config.yaml
dataset: "aerial photos of the United States (SatlasPretrain)"
train_examples: 50862
image_size: 64
crop_scale_min: 1
mask_ratio: 0.75
loss: "l1"
depths: [4, 4, 4]
kernel_size: 3
avg_pool_shortcut: true
init: "xavier_uniform"
epochs: 32.0
warmup_steps: 630
Rows from block 9 of a small masked image model, named by matrix and row number. Rows with one number belong to one channel. Each number is 128 + 32 x the weight over its row's rms, rounded and kept within 0 to 255. All counts start at 0. Numbers have three digits each. After the name is the row's rms in percent of the matrix's.
Before each channel's rows are labels from the 100 images, of 14976, where the channel reaches its highest value: "peak on" is the class under the peak. Only what is clearly more common there than usual is listed. The data: aerial photos of the United States (SatlasPretrain).
# convs0: first 3x3 conv (model.blocks.9.convs.0.weight, 320x320x3x3, each kernel summed), inputs 0-319
# convs1: second 3x3 conv (model.blocks.9.convs.1.weight, 320x320x3x3, transposed, each kernel summed), outputs 0-319

peak on: building
convs0.65 132:118118115159112120118107090121146158089047137148140114142143124140139148210142155042097149136129127130146153092157131113105117138107142147149133133110104171123079169129105117135128114123142130118142134134071110141156150115153028117106120081149106155131129145150202118152169144119096111120123082112180189140108090116128178140137139133161113092140113116103126131129134121151152146116113144100152131080067131115111125122109125015077128159135124000151126158153068116155111145068157114157131169156114134138112109139109161156172121085151141102157133141120131156181090138113140084121149131109101122105139155127152134131099086165079139107159134120015121149127094125085131111081162124145133105141054131097110111133099142139172137143140144145125137122159146121138152144125140142123146128141169149147184190052099116075115107112133174153106151125130101134158146139166000129151167158122132142149197137125130101140138160153133128130147085042089151139125101142155118102105140
convs1.65 091:128158114136226135137140118108153100120130098123130116118106113109129094113138093000087130124120115122185098255154116142130106159209128129108097148128136155158179091117115111114069124084107143131087107103147126144110123110148126106141125089142140034109105160118112106094116149130106162119167103136129132112144255077183115121136136120162112131109108125135159143142142124133134154130126095143116109128112147163105108108087109167122084146124135188101095159132170104127090137175116147151081120116065133188145095106097084076199139116136095124087149123187118101112150119133084119163107111141152107129163144102151125143156176128124161071083133059218107097159082131139081173155107146188136121086144136098123133139151084132139099115163145104146141112124126146154139154128110085119162104081068124133116140166184135119099193091124164134157142136072176167115141080176128146101097139108130155136104099148134166165148165066117105119139072099217148117110125135133153060185102

peak on: crop field
convs0.6 110:127125074148064124134102178134101126097125125079095137103116070161113080091103091139119145153118108103137119143130135112123149126107123112137155122127128132154140106044113111120170080122124143128145089142147133121177109142165148117054139086123141118110127142119081132110075117077114134106158177139141159148147108092132123136039086094145128100127132100172131110085098080122109100132097153118090103090146128151095101107125098171102098149095125186137111108111128131120090116109132124120081196115103165117122130084108135097193140124115150146026076139107114044106129105145156120113113116161068105121125136096184137061120089087185126166144121097105129098068086116127178152073140137054083169059185141119138102127127149153133178176136113106131109168050109124100108123154148151132159164243115108143006134153067103196147174124127100066140137137107084164112112090079086110137096129100124160041076110137121093157146141120092132122117108192061087068109105124132132080163142
convs1.6 086:166114081105071080092109139146116105113123151106093085186089092140135123081107130146147115197100118119142095157151136095105120150104135127137092121119133151146120125100105105121137189127140136107117123125091145093000133148096066158083112116096144106183136150124120120147074127092121124126112132142075146129098146172139121121052112126135106152133126162124096109157081094081112142132087168117120122116129170067092131198120051085104074148073150069154121094067116110127056085107148131100085136150100089171087092136110109122100124128111070111117111133082141065104128103126146110143134109083083140099153108118048097144118094104122147181136133106119100132043117135130195127166169101069098154078141073126092118131142093117125169142114113158151144121096126113109140099141158151126133110184238079107088136165031116096134089117149129126127169117142132086127118044062147134162109136156127145058144166147126095130130130125114121148141156169071077050124080108168130118166187

peak on: building
convs0.71 101:116132132138255082126137096125102137099179138183149098096151136076127137102123070178132131130105156144155111132130091125128131102106142131146142114107130110087094167086153110170157084186102185104082101109083106117154151104124176077047140156121139115100130121109120139105140183101160162145105150123128090175150163117116128148035138110117160102132131112154164050147130131156138150132134168160059161123108126140098121087126141189023125137122117117106097141119088112177089097190136142188017123157141109094120186117150129133106090111128134128056013197113137122152108147126115122131074130131151152144129131136218102125126100123175135159133137192067126133149060120137108134095097125125151126155100127125120068158157117085076105112127160126157111146144094161146220126148163132096177161068183146124100142122137164139122163162095167173116162095162131119077134107014146118121158131123115142118150118116112170158130138143145119090139141128156143150142139118111125113093135
convs1.71 082:130150134099119113119116147144143126127110137135150130154098147152158103151163133159099107101121124150116039135124138055118111156053162137099094185140138155168092122120104160158099122165126113165124123161149130142017160172087122139102085089131113108086114162119156058113084110139123094122166149133155117131122108105139149124057140129135129093117088128119122103136144139163150103136169127054127089116097113024130110099083168099148112097135095121128087225159094123179100102111107158151133130082107058116072125136141058169067091140127144116133159191111104167132157097131137110194146156137123174121083104132036113163138094133096125155115115121088133155029080125125098175179108117084117191111166135133102133098120107089160062126152141134096163105164161106130129115099100145136121058087099094113080150137107144127114155060115154124122074129185129202101163068168109095183118140175138133127169172149131123137127146107103091146147095140153090083109154131092170084028115

peak on: building
convs0.109 084:158124139132119112122145097134102144107063152137095121101137121181111102151128146165127224102087129153137103143130135116141136150105126123085149149134117170133117120111085086130136123156183151059099183087128174149133135142070100145107151114142134145153128102127129138133151139112155146143218070139173122165118103165112082178146107106125128107120135066121141134082128127114109151129043164095151104064127122090035087134100148107058163090195209092119124134156092132021148094110104128148067098125148155151152143144132132134128123132143133123087092179124121140123110136117154056146102087120149152135118138164138141129096159096198113126139125147106130113034023125147178132093137125108137121115090145200115134144124074111136169122146088113110156109141164087109122128125140136106128180138120135141197112129016131098095168142140127134100155121056153144129127147088035140112177091139146146156221116152063129138131128112073175116096069115124133049101144076144136092118133
convs1.109 096:141170154130149100090152134143099164145148166177151130133144104067129129103139092081130100129170106143091090152140155140129120147131119128101139136125117140147168123137115199140124097150102120214134123103128124119135151092073134161158088113123107129132105099143128178080105143100101139144104101127163122099216109123118126150088137089136137125109109122094192098126117118153150118176182137131079187077109106096122141088130142123159161117092109226142106101124211100154127088178112135159134106175169080142076104172107095144140130168148133116133082078131128123122188130119097190143187096198113143121102139142068094167209144134118138158131137189168098121026171142107162169104149100142123135156205165075074130118117170112103111133126123125103106133140139136115151101101130142184108093116149176110132112178075145243115102123141078106160151099151116204118129112192111125142255154114134137066126116125117163120140145145130134111128097108203171025121139129138119112121104

peak on: building
convs0.213 117:176098091146183122129110094134147144098116134140153191127119121149124121077120107177087097111143132165141111112128086118150134121108117177104164141143118136105156059114187117138128095165141077149152184171099132135170130116127166159037095116122112073118132099126082111126147164052125117143173104143130096093142099072110154148167111131109143119126136094127080044089132118137130162136136137128090162107048133131085072129093095146089110128183158190101086162141112146185114061092132141144096128136089107101138153108141038122136112106141106124000078150152121064125140130125131099131105111083117147151134126130095100104127159094188107128143133150106135118069086110124098179121186133101142112163103125127123145113139105157142168073133126134131140072140140147153132134122156126131136152107102145122072189142102110236123129056060206126125100127140077169104131153070147125139112109093150140152192135140059144135115150112096177077137084143232081073132143119130136068162125
convs1.213 081:127148122154177109085078137147154114115139161122136151089102152146138096173142129091125111119099094105153085162104127127120137164065122110126151163134094142108032126132172110133136172158114089145137122125143186104020113124118081134114095070121127099152155202142153083148139131133150122155138136132078081080118151108116137163101116147141124116181124100112136010160107141198124146131125131114113144087100155101143127072131129112100110094151126066135101186071106114171134113119120135115178132116179133142033154157163141150120114155136118125086104089126126080158135091132145178254104106155091117149132108126065136178128082125142196110170132177097174153029154110094094153255089118057114108158184141117128157128179084145150079115142129133080092110107131100126114135134106126102121118136133082116098127155061125106127172074073141089114103158156167160098118125171152121126140155115141117117144106144099215140141139111136153081137125132119120121136177134129151121092076

peak on: building
convs0.107 130:145102148109172163118128115121141125109131127139142124127155136125079118132126168078166073066141165148120145079090140131063050176104113188132143101117121090006097139161132153152122098152087095117130169149122091142115112118163161102106054168090124155143121074128144019131130132079128094117093160130201090136137123115135119102120158133100103135129122090056088154165158134136124120120091117139130128118155125098122134173123186047127133140121165053120138164185071133136160107162128158125151132094165103127137109150127017095144137143100124143067036152123125137125156130156116063110109156030124148143113141143091120093102113155095147151110163145044126089110115115146114133068149120156182097114125149163089141121134124162184192157131155137103105136167115133153134116108141159119105154141171120114104164154133109107100050122119100157160122075127145084185113122082124095181160120192133137141136124108112042218121113141140175122112151061163139157125157135105125094153120
convs1.107 113:142167097188131134170099099096106135107140129119139115131107113052172114097149080099109138081088141127177116189116116153133111118136138126045138111126076110082187176153142097159122054096156159094135139071113134130077133158153146122152133111128090112166161124109137126140159154143138114083126132158111120154136152118055127168091131121183094135108162109192137079116105142109086117119117166180083110102164143134158112129042093173152132068126118177084107138145057134158081092091113128125149118154011175109089123132145125144076143099102142110110173140151097137107110133189135143105113112102100159133142155155172140109140134172132125085149160125084122068155124145121137130118160133219144057132143136172166132120155090126114058121130159122078111119126130104136126104082126101107153107155118124207124207169162132168123170091107163172124155118170112180144103121167057182160107106146070153126131117105103110102187086078106099153166141139176123138131147094212111110080231

peak on: building
convs0.311 090:107114109139036108114111179125074073086056118105146177160118135190144102132139105135169109112117084125116164150122183140087116132085107142165114125138133137164100134087143135127084152075174116197092118158113126117159102133165178098118158110138117151114119121149141132177118111085157116130130176124149195153097117129140113158057161116152106126112124127210156110164073122129147131118052132134104086083155122135175094090177102065081144164112096137187147148112114173159121107073142128132076183120146125110125088132111136124065184137115184125104046102115111039128124126141127166107112136078106144117114128102089135110122096126094125094136099073143120111105093141119135117122066119016129155094133131056139122147142193101215184124113118154138128149088150103125152118167132178129158038152071086132032162151085102122159132169106160157155131085123068079167095119110094116162112186144112157124110123080123117094145103185131078146138114148083109120107126117113126097158124
convs1.311 094:149135089106056093113107137112084118096112130120127160140094113130158133089022115141146186179117089122135109096142124114135132116123141138122093153160140186163095170083173103104118160097125140096099120120120128101039066099156096127105147135078137157112133174104121095139119135075109059135159148129062107115124119130198119127054139113131108138138114135119077143130101108137098096122134164141108156092169085129146086089118134165144142112078137134133160090055073119135128058074094122143100131133105140124131088110063071112170156135112147100127142075076077073108114145115166100130163157116136140108129109156070142151075134148057114148123093084150146114088087147163134139135131125053123161170143094009131141160120090123154143127147139151134171133091100109115132055127139121128156073156187022098074173109088112148074097156145172120075171103050083128081113106080067150115120083116098125090140161137140061094158097144150122161126154154108096113131104091140113105093135

peak on: building
convs0.274 038:144129121139108121214119121254125140131079177102116129118171147121112123137123151119105119133160111127131129100118106050138150065073158148119112125136137125136131133168176145096147158129138127146103118124234120077132196101187108145107133116129128165094255111133155151114126122121130089131179126148138098176136138176108109124114112137126130095211255073075146129158128118116123145255142124125133187132150200119138120147131122116145129138133135108151139120150106120144140130117130173137119172150109123152153188136106127056107139132180113116152060140119136106136174137127169148146164149138129120155182140134152135148116129136104132130117148162127229157107102133107128120100128255120140141110151179201108121133139103157103091140114136142119121125149132059139110149100102088122126156126130126182122114151125121086100097124135122117079128157120108130149106116143111149149123129166164129078126158148100124163176145101128114118127210116153107131114136136083235165121134
convs1.274 101:077104094016137083113089119122121103105123094094100127107070089125103093088136110099122117125112190099074109121228129085132083100086169146153135122080182123128134123097122105109128093100097139107115100092120122079129102125110109134086074103089120097086106106149101118096077093125108063083101139054119114107124068064178108147149090129097174090122099116135148130156044094146141133100097057097093099110095111089087106097106082118160092094126097151159134160080129130143109134112103082087107153138139119047119116184103130124127101117023117085127125117131069120129124100166085098139122090115102092070113066143140117128111090161131123114139064123122106140133095088193080127113087095120113134107121112125112103103112125096111136110141091148188094107084132140088091107112084098113092163134116124105113073158142089118105139080102152068119148111110101124128190104141139122096130083077194083115094198131092136121058072122089112088095112146136074150118078076117087089150138