config.toml
model = "masked image model"
horizontal_flip = true
method = "simmim"
loss = "l1"
depths = [4, 4, 4]
widths = [80, 160, 320]
eps = 1e-08
ema_decay = 0.999
max_steps = 12700
Rows from block 8 of a small masked image model, named by matrix and row number. Rows with one number belong to one channel. Each number is 200 + 30 x the weight over its row's rms, rounded and kept within 0 to 999. All counts start at 0. After the name is the row's rms in percent of the matrix's.
After each channel's rows are labels from the 100 images, of 14976, where the channel reaches its highest value: "peak on" is the class under the peak. Only what is clearly more common there than usual is listed. The data: aerial photos of the United States (SatlasPretrain).
# convs0: first 3x3 conv, stride 2 (model.blocks.8.convs.0.weight, 320x160x3x3, each kernel summed), inputs 80-159
# convs1: second 3x3 conv (model.blocks.8.convs.1.weight, 320x320x3x3, transposed, each kernel summed), outputs 107-213

convs0.269,133,201,219,225,177,174,230,170,170,196,186,206,235,153,202,199,176,172,206,155,114,193,230,225,232,236,183,198,209,176,145,196,188,172,172,230,211,206,192,212,194,163,137,216,183,223,176,180,236,194,180,198,221,175,161,227,230,175,192,153,234,167,205,192,148,206,222,210,196,137,197,200,218,247,163,150,197,192,141,231,143
convs1.269,134,173,196,181,178,152,198,208,204,201,183,162,196,185,191,209,207,178,223,200,201,180,192,230,194,288,227,208,197,237,196,227,182,250,188,250,198,233,198,221,180,206,224,238,196,161,220,200,188,184,200,145,192,206,186,236,144,150,214,243,182,211,184,156,166,230,188,259,186,179,164,236,219,195,199,229,244,204,152,189,135,184,142,211,250,212,130,177,176,229,201,180,202,183,195,203,189,192,165,244,184,231,192,172,163,208,222,216
peak on: crop field

convs0.195,097,204,175,115,206,238,200,203,214,204,226,164,267,206,200,196,175,243,177,239,204,160,253,206,230,240,133,229,219,197,214,201,233,167,162,225,215,232,219,206,210,168,215,257,186,118,216,194,235,242,198,233,185,218,238,202,164,206,201,208,170,213,196,156,225,174,230,212,184,175,191,206,222,144,206,200,185,218,191,218,217
convs1.195,088,198,185,183,201,182,242,214,207,206,169,188,195,196,217,162,191,225,225,161,207,156,177,211,232,226,182,186,203,199,181,192,212,184,191,255,180,198,232,204,166,172,209,189,194,205,197,214,156,276,179,189,210,227,163,191,204,189,195,186,72,189,212,231,189,221,211,207,226,229,110,195,192,173,196,176,208,250,189,201,238,187,209,268,208,263,152,222,204,197,173,223,212,138,181,225,208,232,198,189,211,182,220,200,175,141,205,188
peak on: building

convs0.28,119,246,178,133,212,214,160,161,200,218,266,144,228,238,197,213,201,111,165,248,195,275,221,200,275,222,196,193,206,183,241,181,205,166,197,213,201,186,208,216,205,214,217,196,220,151,188,205,226,251,210,235,184,213,229,215,185,203,176,258,216,190,248,196,135,211,265,223,228,169,203,212,200,234,169,194,230,195,154,237,193
convs1.28,096,202,180,216,204,206,199,169,178,181,177,284,157,173,219,195,157,232,193,155,180,182,204,172,189,240,192,268,177,180,223,220,221,215,212,182,200,168,274,192,197,168,223,184,226,194,216,155,185,183,224,208,229,218,219,128,239,201,204,216,238,174,191,203,116,222,181,132,228,218,173,231,180,178,134,199,232,269,219,184,228,202,220,239,155,225,170,245,217,156,186,213,197,186,205,199,214,267,193,203,227,200,201,141,197,165,170,200
peak on: building

convs0.157,075,146,259,217,252,150,156,228,214,208,215,212,177,178,174,188,202,212,162,228,148,155,239,211,261,198,202,210,214,168,252,169,220,225,199,186,186,239,113,189,180,195,169,220,159,161,207,187,178,212,212,224,182,246,205,230,227,198,184,208,160,233,204,234,168,193,202,184,200,226,204,179,176,234,208,205,231,171,270,190,123
convs1.157,079,205,229,180,230,208,212,158,218,184,174,214,155,233,199,180,202,171,263,193,176,150,217,174,233,221,196,231,215,175,190,176,192,227,197,142,210,239,233,228,199,163,216,235,214,173,200,222,200,206,161,162,238,236,220,222,146,186,239,199,165,211,216,207,175,176,180,138,188,233,158,226,174,164,198,225,214,218,209,194,178,237,151,208,162,226,197,225,131,238,201,202,201,167,240,133,195,199,224,220,199,227,204,133,193,175,219,193
peak on: building

convs0.93,101,201,186,171,162,158,301,171,219,203,249,224,208,238,221,207,169,141,187,221,193,254,214,192,233,222,183,205,220,226,194,173,232,104,226,151,198,206,199,192,174,174,218,239,203,165,215,151,181,179,193,271,173,202,236,207,230,215,179,213,193,223,197,186,199,226,232,248,235,217,176,233,212,255,194,212,198,224,210,234,178
convs1.93,098,188,149,201,242,190,230,211,208,209,185,195,185,234,231,175,193,173,178,258,213,194,212,182,181,182,190,238,217,172,214,209,194,185,196,145,243,191,215,153,200,142,237,241,220,198,169,255,185,207,183,196,256,220,207,145,174,212,197,209,131,190,221,218,207,138,186,226,219,225,136,281,151,207,222,237,121,202,175,233,212,173,184,202,199,219,180,213,171,143,172,192,225,176,206,272,206,211,183,178,188,226,205,210,209,148,184,217
peak on: building

convs0.4,061,229,216,166,182,178,220,215,231,190,224,183,191,181,215,208,201,188,176,186,197,253,127,217,150,203,177,235,260,261,248,180,221,195,201,225,207,205,207,239,187,206,262,219,178,169,168,181,173,160,221,225,191,221,226,212,281,219,187,212,192,260,223,223,189,219,190,192,218,211,210,191,225,200,202,208,209,267,212,171,169
convs1.4,068,196,199,191,233,179,246,242,190,200,170,181,199,203,207,154,215,205,191,173,192,167,203,181,221,193,198,206,200,168,175,178,268,191,195,196,182,196,256,216,136,171,219,205,205,221,185,226,178,222,259,179,240,236,162,159,205,178,184,166,137,192,189,233,144,181,206,143,245,220,141,179,169,194,188,175,194,266,197,205,238,127,200,233,163,205,153,209,164,209,152,216,200,142,192,212,202,201,188,214,193,203,200,194,196,143,134,205
peak on: building

convs0.69,068,222,172,235,256,177,205,190,196,258,205,231,257,232,250,189,171,246,223,208,231,159,218,213,198,225,188,206,229,238,171,203,219,190,227,185,252,183,188,194,188,222,170,281,208,210,224,236,214,182,238,241,195,214,235,195,127,196,221,162,224,226,179,225,221,170,159,203,194,148,222,245,232,166,207,178,167,211,151,265,239
convs1.69,078,210,199,208,177,193,274,221,211,214,170,205,202,191,180,192,185,225,227,169,213,147,152,197,180,149,157,180,197,215,185,180,151,177,158,204,226,252,232,202,176,193,177,187,213,217,180,262,175,262,179,182,200,227,184,157,207,202,193,173,74,167,185,211,163,216,193,192,277,260,135,216,190,175,188,254,221,249,188,184,249,199,212,228,196,241,208,240,192,232,180,281,219,184,169,200,212,217,185,189,208,171,181,207,168,166,194,190
peak on: building

convs0.170,111,192,203,167,274,179,197,181,223,228,194,172,274,187,219,210,161,199,174,133,134,193,265,191,174,228,209,208,220,184,202,221,221,197,181,212,171,199,155,200,174,179,206,170,209,178,196,186,219,236,241,232,159,179,177,197,203,201,173,257,234,249,259,239,162,266,192,227,193,162,190,227,183,230,191,186,230,255,166,201,148
convs1.170,089,228,254,222,234,194,194,203,204,204,180,222,187,198,178,195,208,206,250,259,198,194,211,198,175,202,213,195,197,144,220,167,206,292,205,157,195,217,232,202,216,180,263,195,168,175,219,289,191,198,193,156,225,216,198,211,233,207,165,219,211,219,177,244,193,233,161,154,203,190,168,192,169,241,154,181,230,212,202,243,221,171,144,249,202,205,138,224,182,222,214,154,205,182,179,176,197,228,225,199,189,171,236,196,274,155,210,240
peak on: building