Weights of a small masked image model: trained on aerial photos of the United States (SatlasPretrain).
Rows from block 2 of a small masked image model, named by matrix and row number. Rows with one number belong to one channel. Each number is 128 + 24 x the weight over its row's rms, rounded and kept within 0 to 255. All counts start at 0. Numbers have three digits each. After the name is the row's rms in percent of the matrix's.
After each channel's rows are labels from the 100 images, of 14976, where the channel reaches its highest value: "lies over" is the class under the peak; "responds to" is what is common among them. Only what is clearly more common there than usual is listed. The data: aerial photos of the United States (SatlasPretrain). In brackets: how many of the 100, against the usual share in percent.
# convs0: first 3x3 conv (model.blocks.2.convs.0.weight, 80x80x3x3, each kernel summed), inputs 0-79
# convs1: second 3x3 conv (model.blocks.2.convs.1.weight, 80x80x3x3, transposed, each kernel summed), outputs 0-79

convs0.56 104:159133114118107132146094114108138146164136144144127097117153140092084131153119096150126109153115122113151125128147115094064087126116118134164114115101139140108103137134139113106162126156102131153126156129110142043098112093111113083129142168
convs1.56 087:138114125123169090087138129124104117096132148111093128128122122115130163047120146148140108164126095151125144134074101147137114152145122119148139140139149118139161107126164143121098088136178098140121119163115089120120145131111145072121121091
lies over: building (42 vs 4.2)
responds to: building (89 vs 41.5)

convs0.24 083:173144133153151110146134174121133140150090155101123133189146121111117147106085090135149116169089153111085148108122073125084133156132173136121114139114163150117161147144117112112088134140101143156141139148111142108153149115145128131146109138
convs1.24 114:126086099108102130148107103087115131128144139138106117151138134113138102113113147137078142080144131162136157147127136136111135095104087108121129094141147112149080114068159093130107109088153119098093136095134124108133156099095120136155173107
lies over: building (28 vs 4.2)
responds to: building (77 vs 41.5)

convs0.65 092:175142141159114132145161109136123120109105160137133143162160158105179130135077142145127143111126102123128146080110123106124129140118123129133151123119147084106113107138164136154123115047109109163139176150098105179140136140125120108102108118
convs1.65 084:137093131063104138096067110133130134125117144126105108148121144132100093105088127135116127112117111149128170158137130142124130108086085129123132155131149138133123141075160113124132112144139056129102100136138102115179175112108107134144133129
lies over: building (31 vs 4.2)
responds to: building (92 vs 41.5)

convs0.9 104:121149083157123125144144117113120138148105151104122128103135134158153115109104078126123145140116128104101115139147088105109129128149162120123120097165154137110135146146097111131111161067068129070120121088116125133124071166118099166142107130
convs1.9 099:120108124136133138138092122135123161127109138141098096177127137128101120116100119147111119140123108172119178143144129140135143104120103115105119120142161117180160152095159103117126112162168115175142137132096124106116212080113137103135154144
lies over: building (25 vs 4.2)
responds to: building (84 vs 41.5)

convs0.0 085:161126134170119120192162175110125174125089116120119115156159112104139141117117111092095087136163137068144150069121110136141118105135136098098123112150146143089159127140119128126138145135107115142149117161121125158138110108119137122137103171
convs1.0 066:122107137112142138068093114141143101135094119112135108149116121158137116146099156122128148141079115164096154151136143122114133115132109131135126201119140101184112141107150123103132106091166085142113132074128134126093144096100126129169127113
lies over: building (29 vs 4.2)
responds to: building (78 vs 41.5)

convs0.46 092:121126117125156139154110154147113173136132097111137126163174085142162142093090146142137117183112144119132114121163122183132143140092134158091143168135150160129141186122116128112123118133114163160146120185107153113123125148106130112121117156
convs1.46 090:112130122099102154108130107122094118118142164137117125131097136101098112114106133141107129085111141137129180132089121116102119090111143092148117071114160117163099085095135095125108114109116091103129104082122090145151147072111102117125150142
lies over: building (37 vs 4.2)
responds to: building (85 vs 41.5)

convs0.20 073:110125127131110156111121162122145122157115124148120165097158116153137081135107113136073130106128119137109110118128116111142142118138130112131166071133121083101123084126098108085126158118168147140131111143112101164123102105167085151062132142
convs1.20 068:120109116138114159090126140140140132125138136123168117096079092146107138088140102145128139145132128095127121120164149071110150127110137157120139177125087132128078142118099085137138142089087103066120094114098139118097103127128128122137101153
lies over: building (41 vs 4.2)
responds to: building (89 vs 41.5)

convs0.64 113:090148131074139130134130101125142105107115135093103116144136113115163135109090107135128115086100139104139133104122100137158104085091079089131122149092149109138125100139110140111138126082068146154143117163095136150116104175134135109105111106
convs1.64 104:096080154127105150116087119134122171149116142148094125147140129120113115117086118154148126149123090165127174163124122137102145114132094124110099152167156126154129140071158127108143111159153096133118097145147124125096186121089105108134146142
lies over: building (26 vs 4.2)
responds to: building (87 vs 41.5)

convs0.50 099:128134127156115155132120093140138108124093115107155136106170110170095145114094133115146122175098127115107119053145134124089125129118163147122152134158168155117108155113085137135086110136122153101188144134110132096155160118111124118134119099
convs1.50 076:112141147102148119140140116149098153130143134155124138109134125114147134126141121149131139113141108085101109133120131125125170127129139139147134147103072104183121147165092161097173125071097132204103064159129154137143126122112142127114145116
lies over: building (30 vs 4.2)
responds to: building (90 vs 41.5)

convs0.67 097:119136126132103117147105107135088157122157131137148147149081096152101153077126079099129142152109118160083151142161117103099187125157118147091138156152145150154152140113145118120102128108106136155144141138106135109149125147109113110142101068
convs1.67 111:113132106078160109059109109122122104133112167114107090104107158152136103120112137131121102124088119133160120148121121061111097119135112100160124115120140136104078122124134119127134132143151126167107117107107063104134127085122145120155142147
lies over: building (38 vs 4.2)
responds to: building (93 vs 41.5)

convs0.79 130:185132111112125140121094118141170143175142154128126161135145155129149133152147133130132139123133126143122174134135162122139121162122113143132179136161127081109105175149147145134136159120104128121138165141159106166191087126152136164132163097
convs1.79 103:135104126068095135111072065133145120176130157127123128113111140110119079146089133149116132109128136147134135156128146114132151152133075131152172114131117135104109125118146134162120109129141089120079113150123103108189145122122127146158141111
lies over: building (55 vs 4.2)
responds to: building (94 vs 41.5)

convs0.47 114:126129114103108129154115112146104130125133147136146124119147105136114077128118142119116113114110144116117099115110149135132084103111092099125156043135129063134155093122125112135080120148116135113104112104126079153162108128133129179156129080
convs1.47 126:155134117108128155118120099161123073125139092123193115096084094144141118155120096108124130117109188108113093127142172109130102133129141117098152116128099099122109109132071136160102160116118127097135148119109126160135119145139115177142131113
lies over: crop field (26 vs 6.8)
responds to: crop field (28 vs 8.5)

convs0.60 091:140095120116129123103086101119164140116109103104124138097133120137110130113088131176122144111146129113134084091124116104118104163101129096161129088148119075117140121106124114101077133152126111161098076113147084174120088113148119112120135110
convs1.60 104:162118102137124146152133120151144173166171144165142135098128119138117112135165107111115152161134138138078130137161159129122139155117105131072154154143082129113134128140056113160139177135163098111129141129128130116144149111138151166129102146
lies over: building (56 vs 4.2)
responds to: building (88 vs 41.5)

convs0.25 102:158134106106130149148152110137139177107112127096121139139153109091103145114116096132121090130119153098114155102163083139124128143088172104105104131084161170116138133155126149125105115115106140105132063148109135086094145147112105095152123115
convs1.25 105:136063134098114155120118099103107113134121143132096118161145134122120087130114146143075153111142111158143170165095137149120164111124098106108096124143161117167099142094153094126118093135152104135106130090130105136133164077094113114125140134
lies over: building (37 vs 4.2)
responds to: building (95 vs 41.5)

convs0.49 098:053117155158150120105121138130129126117104088107146122140101108117171121115100117153099129065096122068159117163100110103144080082095110122135104134117120152119131119109141144108145135126106130158113138123118111162118108167127118127101109115
convs1.49 100:094107113130072109158144132116137144123159185130098098164090142100107111115136183154089131109164098148117153147132117157116101072140094129125141118125129130119145144098135110113119113103122069100138119116136135100144093105103099129144130117
lies over: building (29 vs 4.2)
responds to: building (88 vs 41.5)

convs0.30 128:106148104128146107151144119134144174167111132152126114109179136125155122141121106124111110146081136093146142097146117161159128095155158185129117142091165168111139173151125145110149130095115151113138117128171154110116100152095095130160106136
convs1.30 158:115075136090127133126107112122095120152095132124117106140120116127126091118081136131087119114146135136129153165102130124112146116114093100120096101161160125181110109094139100102120093137135113149123099125091110123135208094099116115132164138
lies over: building (74 vs 4.2)
responds to: building (98 vs 41.5)

convs0.69 075:117120119086109136179135130130141151138115172109079145142166128126149141127160093108129161176112107112077154112127131110107160136113147111104108119116131131113127126111093109084113109135167096118085179135153124130104137074142113159122101138
convs1.69 091:147141146147145122133097113114123096128132046102179137122171096094153126163149127116123097131135161115168098176131142105130132143145140123155149149145099107153123127176123140098135132135127156102105101125090121126143120181136150156102143119
lies over: building (30 vs 4.2)
responds to: building (88 vs 41.5)

convs0.16 104:139148126070121130131171142153140145104110147084109144166125123097109119094146101136161106149104145122077145093157120110141130177137159139107112123144160132146122123175145142104135129132090121140110097135130117118086133106149113106196132159
convs1.16 112:116071148093121148112080097129109143124108147120098111150164127098125097140102133110100117112135119155154174157113108154098164119114093081096114107109179133156104132108148111130105087139134113118116126118129126131150186117081126109128139139
lies over: building (34 vs 4.2)
responds to: building (91 vs 41.5)

convs0.33 130:097140125104152129177182111144126166116096117171137150161154142120163140140088140129134136118074144113149142098135101151166155119133123117133109137092154134144143086141136139119136124091151148144140079155143151112099147182126134112155094140
convs1.33 159:117075140097100141114103107114096137141117150125117099137131110102110087109108124145099109109149119135128178160107121135111146090121095117112095114137196128172097130093163120111114107127117081146113116115116114128138171100091101115121171134
lies over: building (51 vs 4.2)
responds to: building (96 vs 41.5)

convs0.70 124:075133147101127109136166109128131107114099147111124155155107161101120086149114125128109116085095147131155149083124115145141148112131123105144086089117150101175154053153140147097108140092132117106129097141123127125086131131133130116155096142
convs1.70 123:111077139086136134122084133120114168168085134130117102138156104117124121097106123131125107127137125146144203165123133118121114106098079126093106126134167150148104160086159113102123114139142097138107111127118102111144158099098100125129159139
lies over: building (25 vs 4.2)
responds to: building (79 vs 41.5)

convs0.71 090:101151093137098125147109132126117153078121128128113107152140090126113132104159126145148131146188132123067136134167091120158144146110134131068128141124149136120163150155136121138119118126134128116126084110060121121057120124118138097121130136
convs1.71 080:082117178116130139086089141128131116121105149123095149153115166136127087140107190090112107101076109138122167135093161142100131108102109106112101123101153136140122142135138125115142099097108155088088121128125161153153137122128095132135144144
lies over: building (29 vs 4.2)
responds to: building (83 vs 41.5)

convs0.63 093:119151106110142137140097132129095130100128148112083132141149108091096131080122091105147112173143134126092169145114109116136156118134157128094146111112163163112111111150127096122099115109137121150116111147137133154177158064177166151145119115
convs1.63 091:138062141115081127153134136146168142134125095131129135137110104133107104160143105080096137127125110103110127174112104128108180122134110155103121151119099110148165113128150105133161081136089123075141122120142158138157114145129140139154084157
lies over: building (30 vs 4.2)
responds to: building (84 vs 41.5)

convs0.43 095:120134071133128145154088099106127142122137098193129112148118121115146138097070134089121137140100119135123142126118133150096197094133148136117169146121141168128124135103127120083122112112098146147147143148182117130136147158105113138128130086
convs1.43 141:139117141104125115005113131124130136112121136130118122095118141123117116121136139121120101121091125130118134127127127071141117117122113112128130124125125138131061118133137092118132108137139100130109121095082070128150109081105104120150147156
lies over: building (27 vs 4.2)
responds to: building (92 vs 41.5)

convs0.35 081:123174069115116126146143119114096154121144152148116169145091105137157155086146129107160125099106141119105153093173142150114170131130105094143119148136133114107124134157105123110104122130108138117146149135068136129138127150138123097167131059
convs1.35 098:112105108099119144141087105106117143095110121136099092117127148114086086111133103116104106134132113155138154150113102145093197107119100142108138115098170151211126138116145100140119100132147110158120119125121141113133154085130110108120153144
lies over: building (69 vs 4.2)
responds to: building (96 vs 41.5)

convs0.40 139:127117156167147137106135136116116128132106098195129115144175148106150113164119147121129126150122129122144110108133126171150165115175143162133126148113126165114157193127128126111135084142171146137149119110166150115081144137094104124122098159
convs1.40 104:113096103099094139111109110116119143122117149086109115117095109139124120089103118122099117110118128139125174150105126092110145135098103094115143082149150096142084081103131111123109138093111126114122117128053093121166166092111128140144151133
lies over: building (58 vs 4.2)
responds to: building (94 vs 41.5)

convs0.28 094:111169137121106127208148157127122147119128153142139120112116147124089113105155124109117099167096097134099146107126106114103076167123133146128111093128118136124128127131106091096107104144130109144115148112106107091121131131099062135103078125
convs1.28 095:162121062130132144113100063144127086149130113146163111107085149133153144142137122152153124104109172112155074117141159113135112145134127115137125161114126083076147129137097113119154137126102152130116144149107137134114144155119171133136137087
lies over: building (46 vs 4.2)
responds to: building (91 vs 41.5)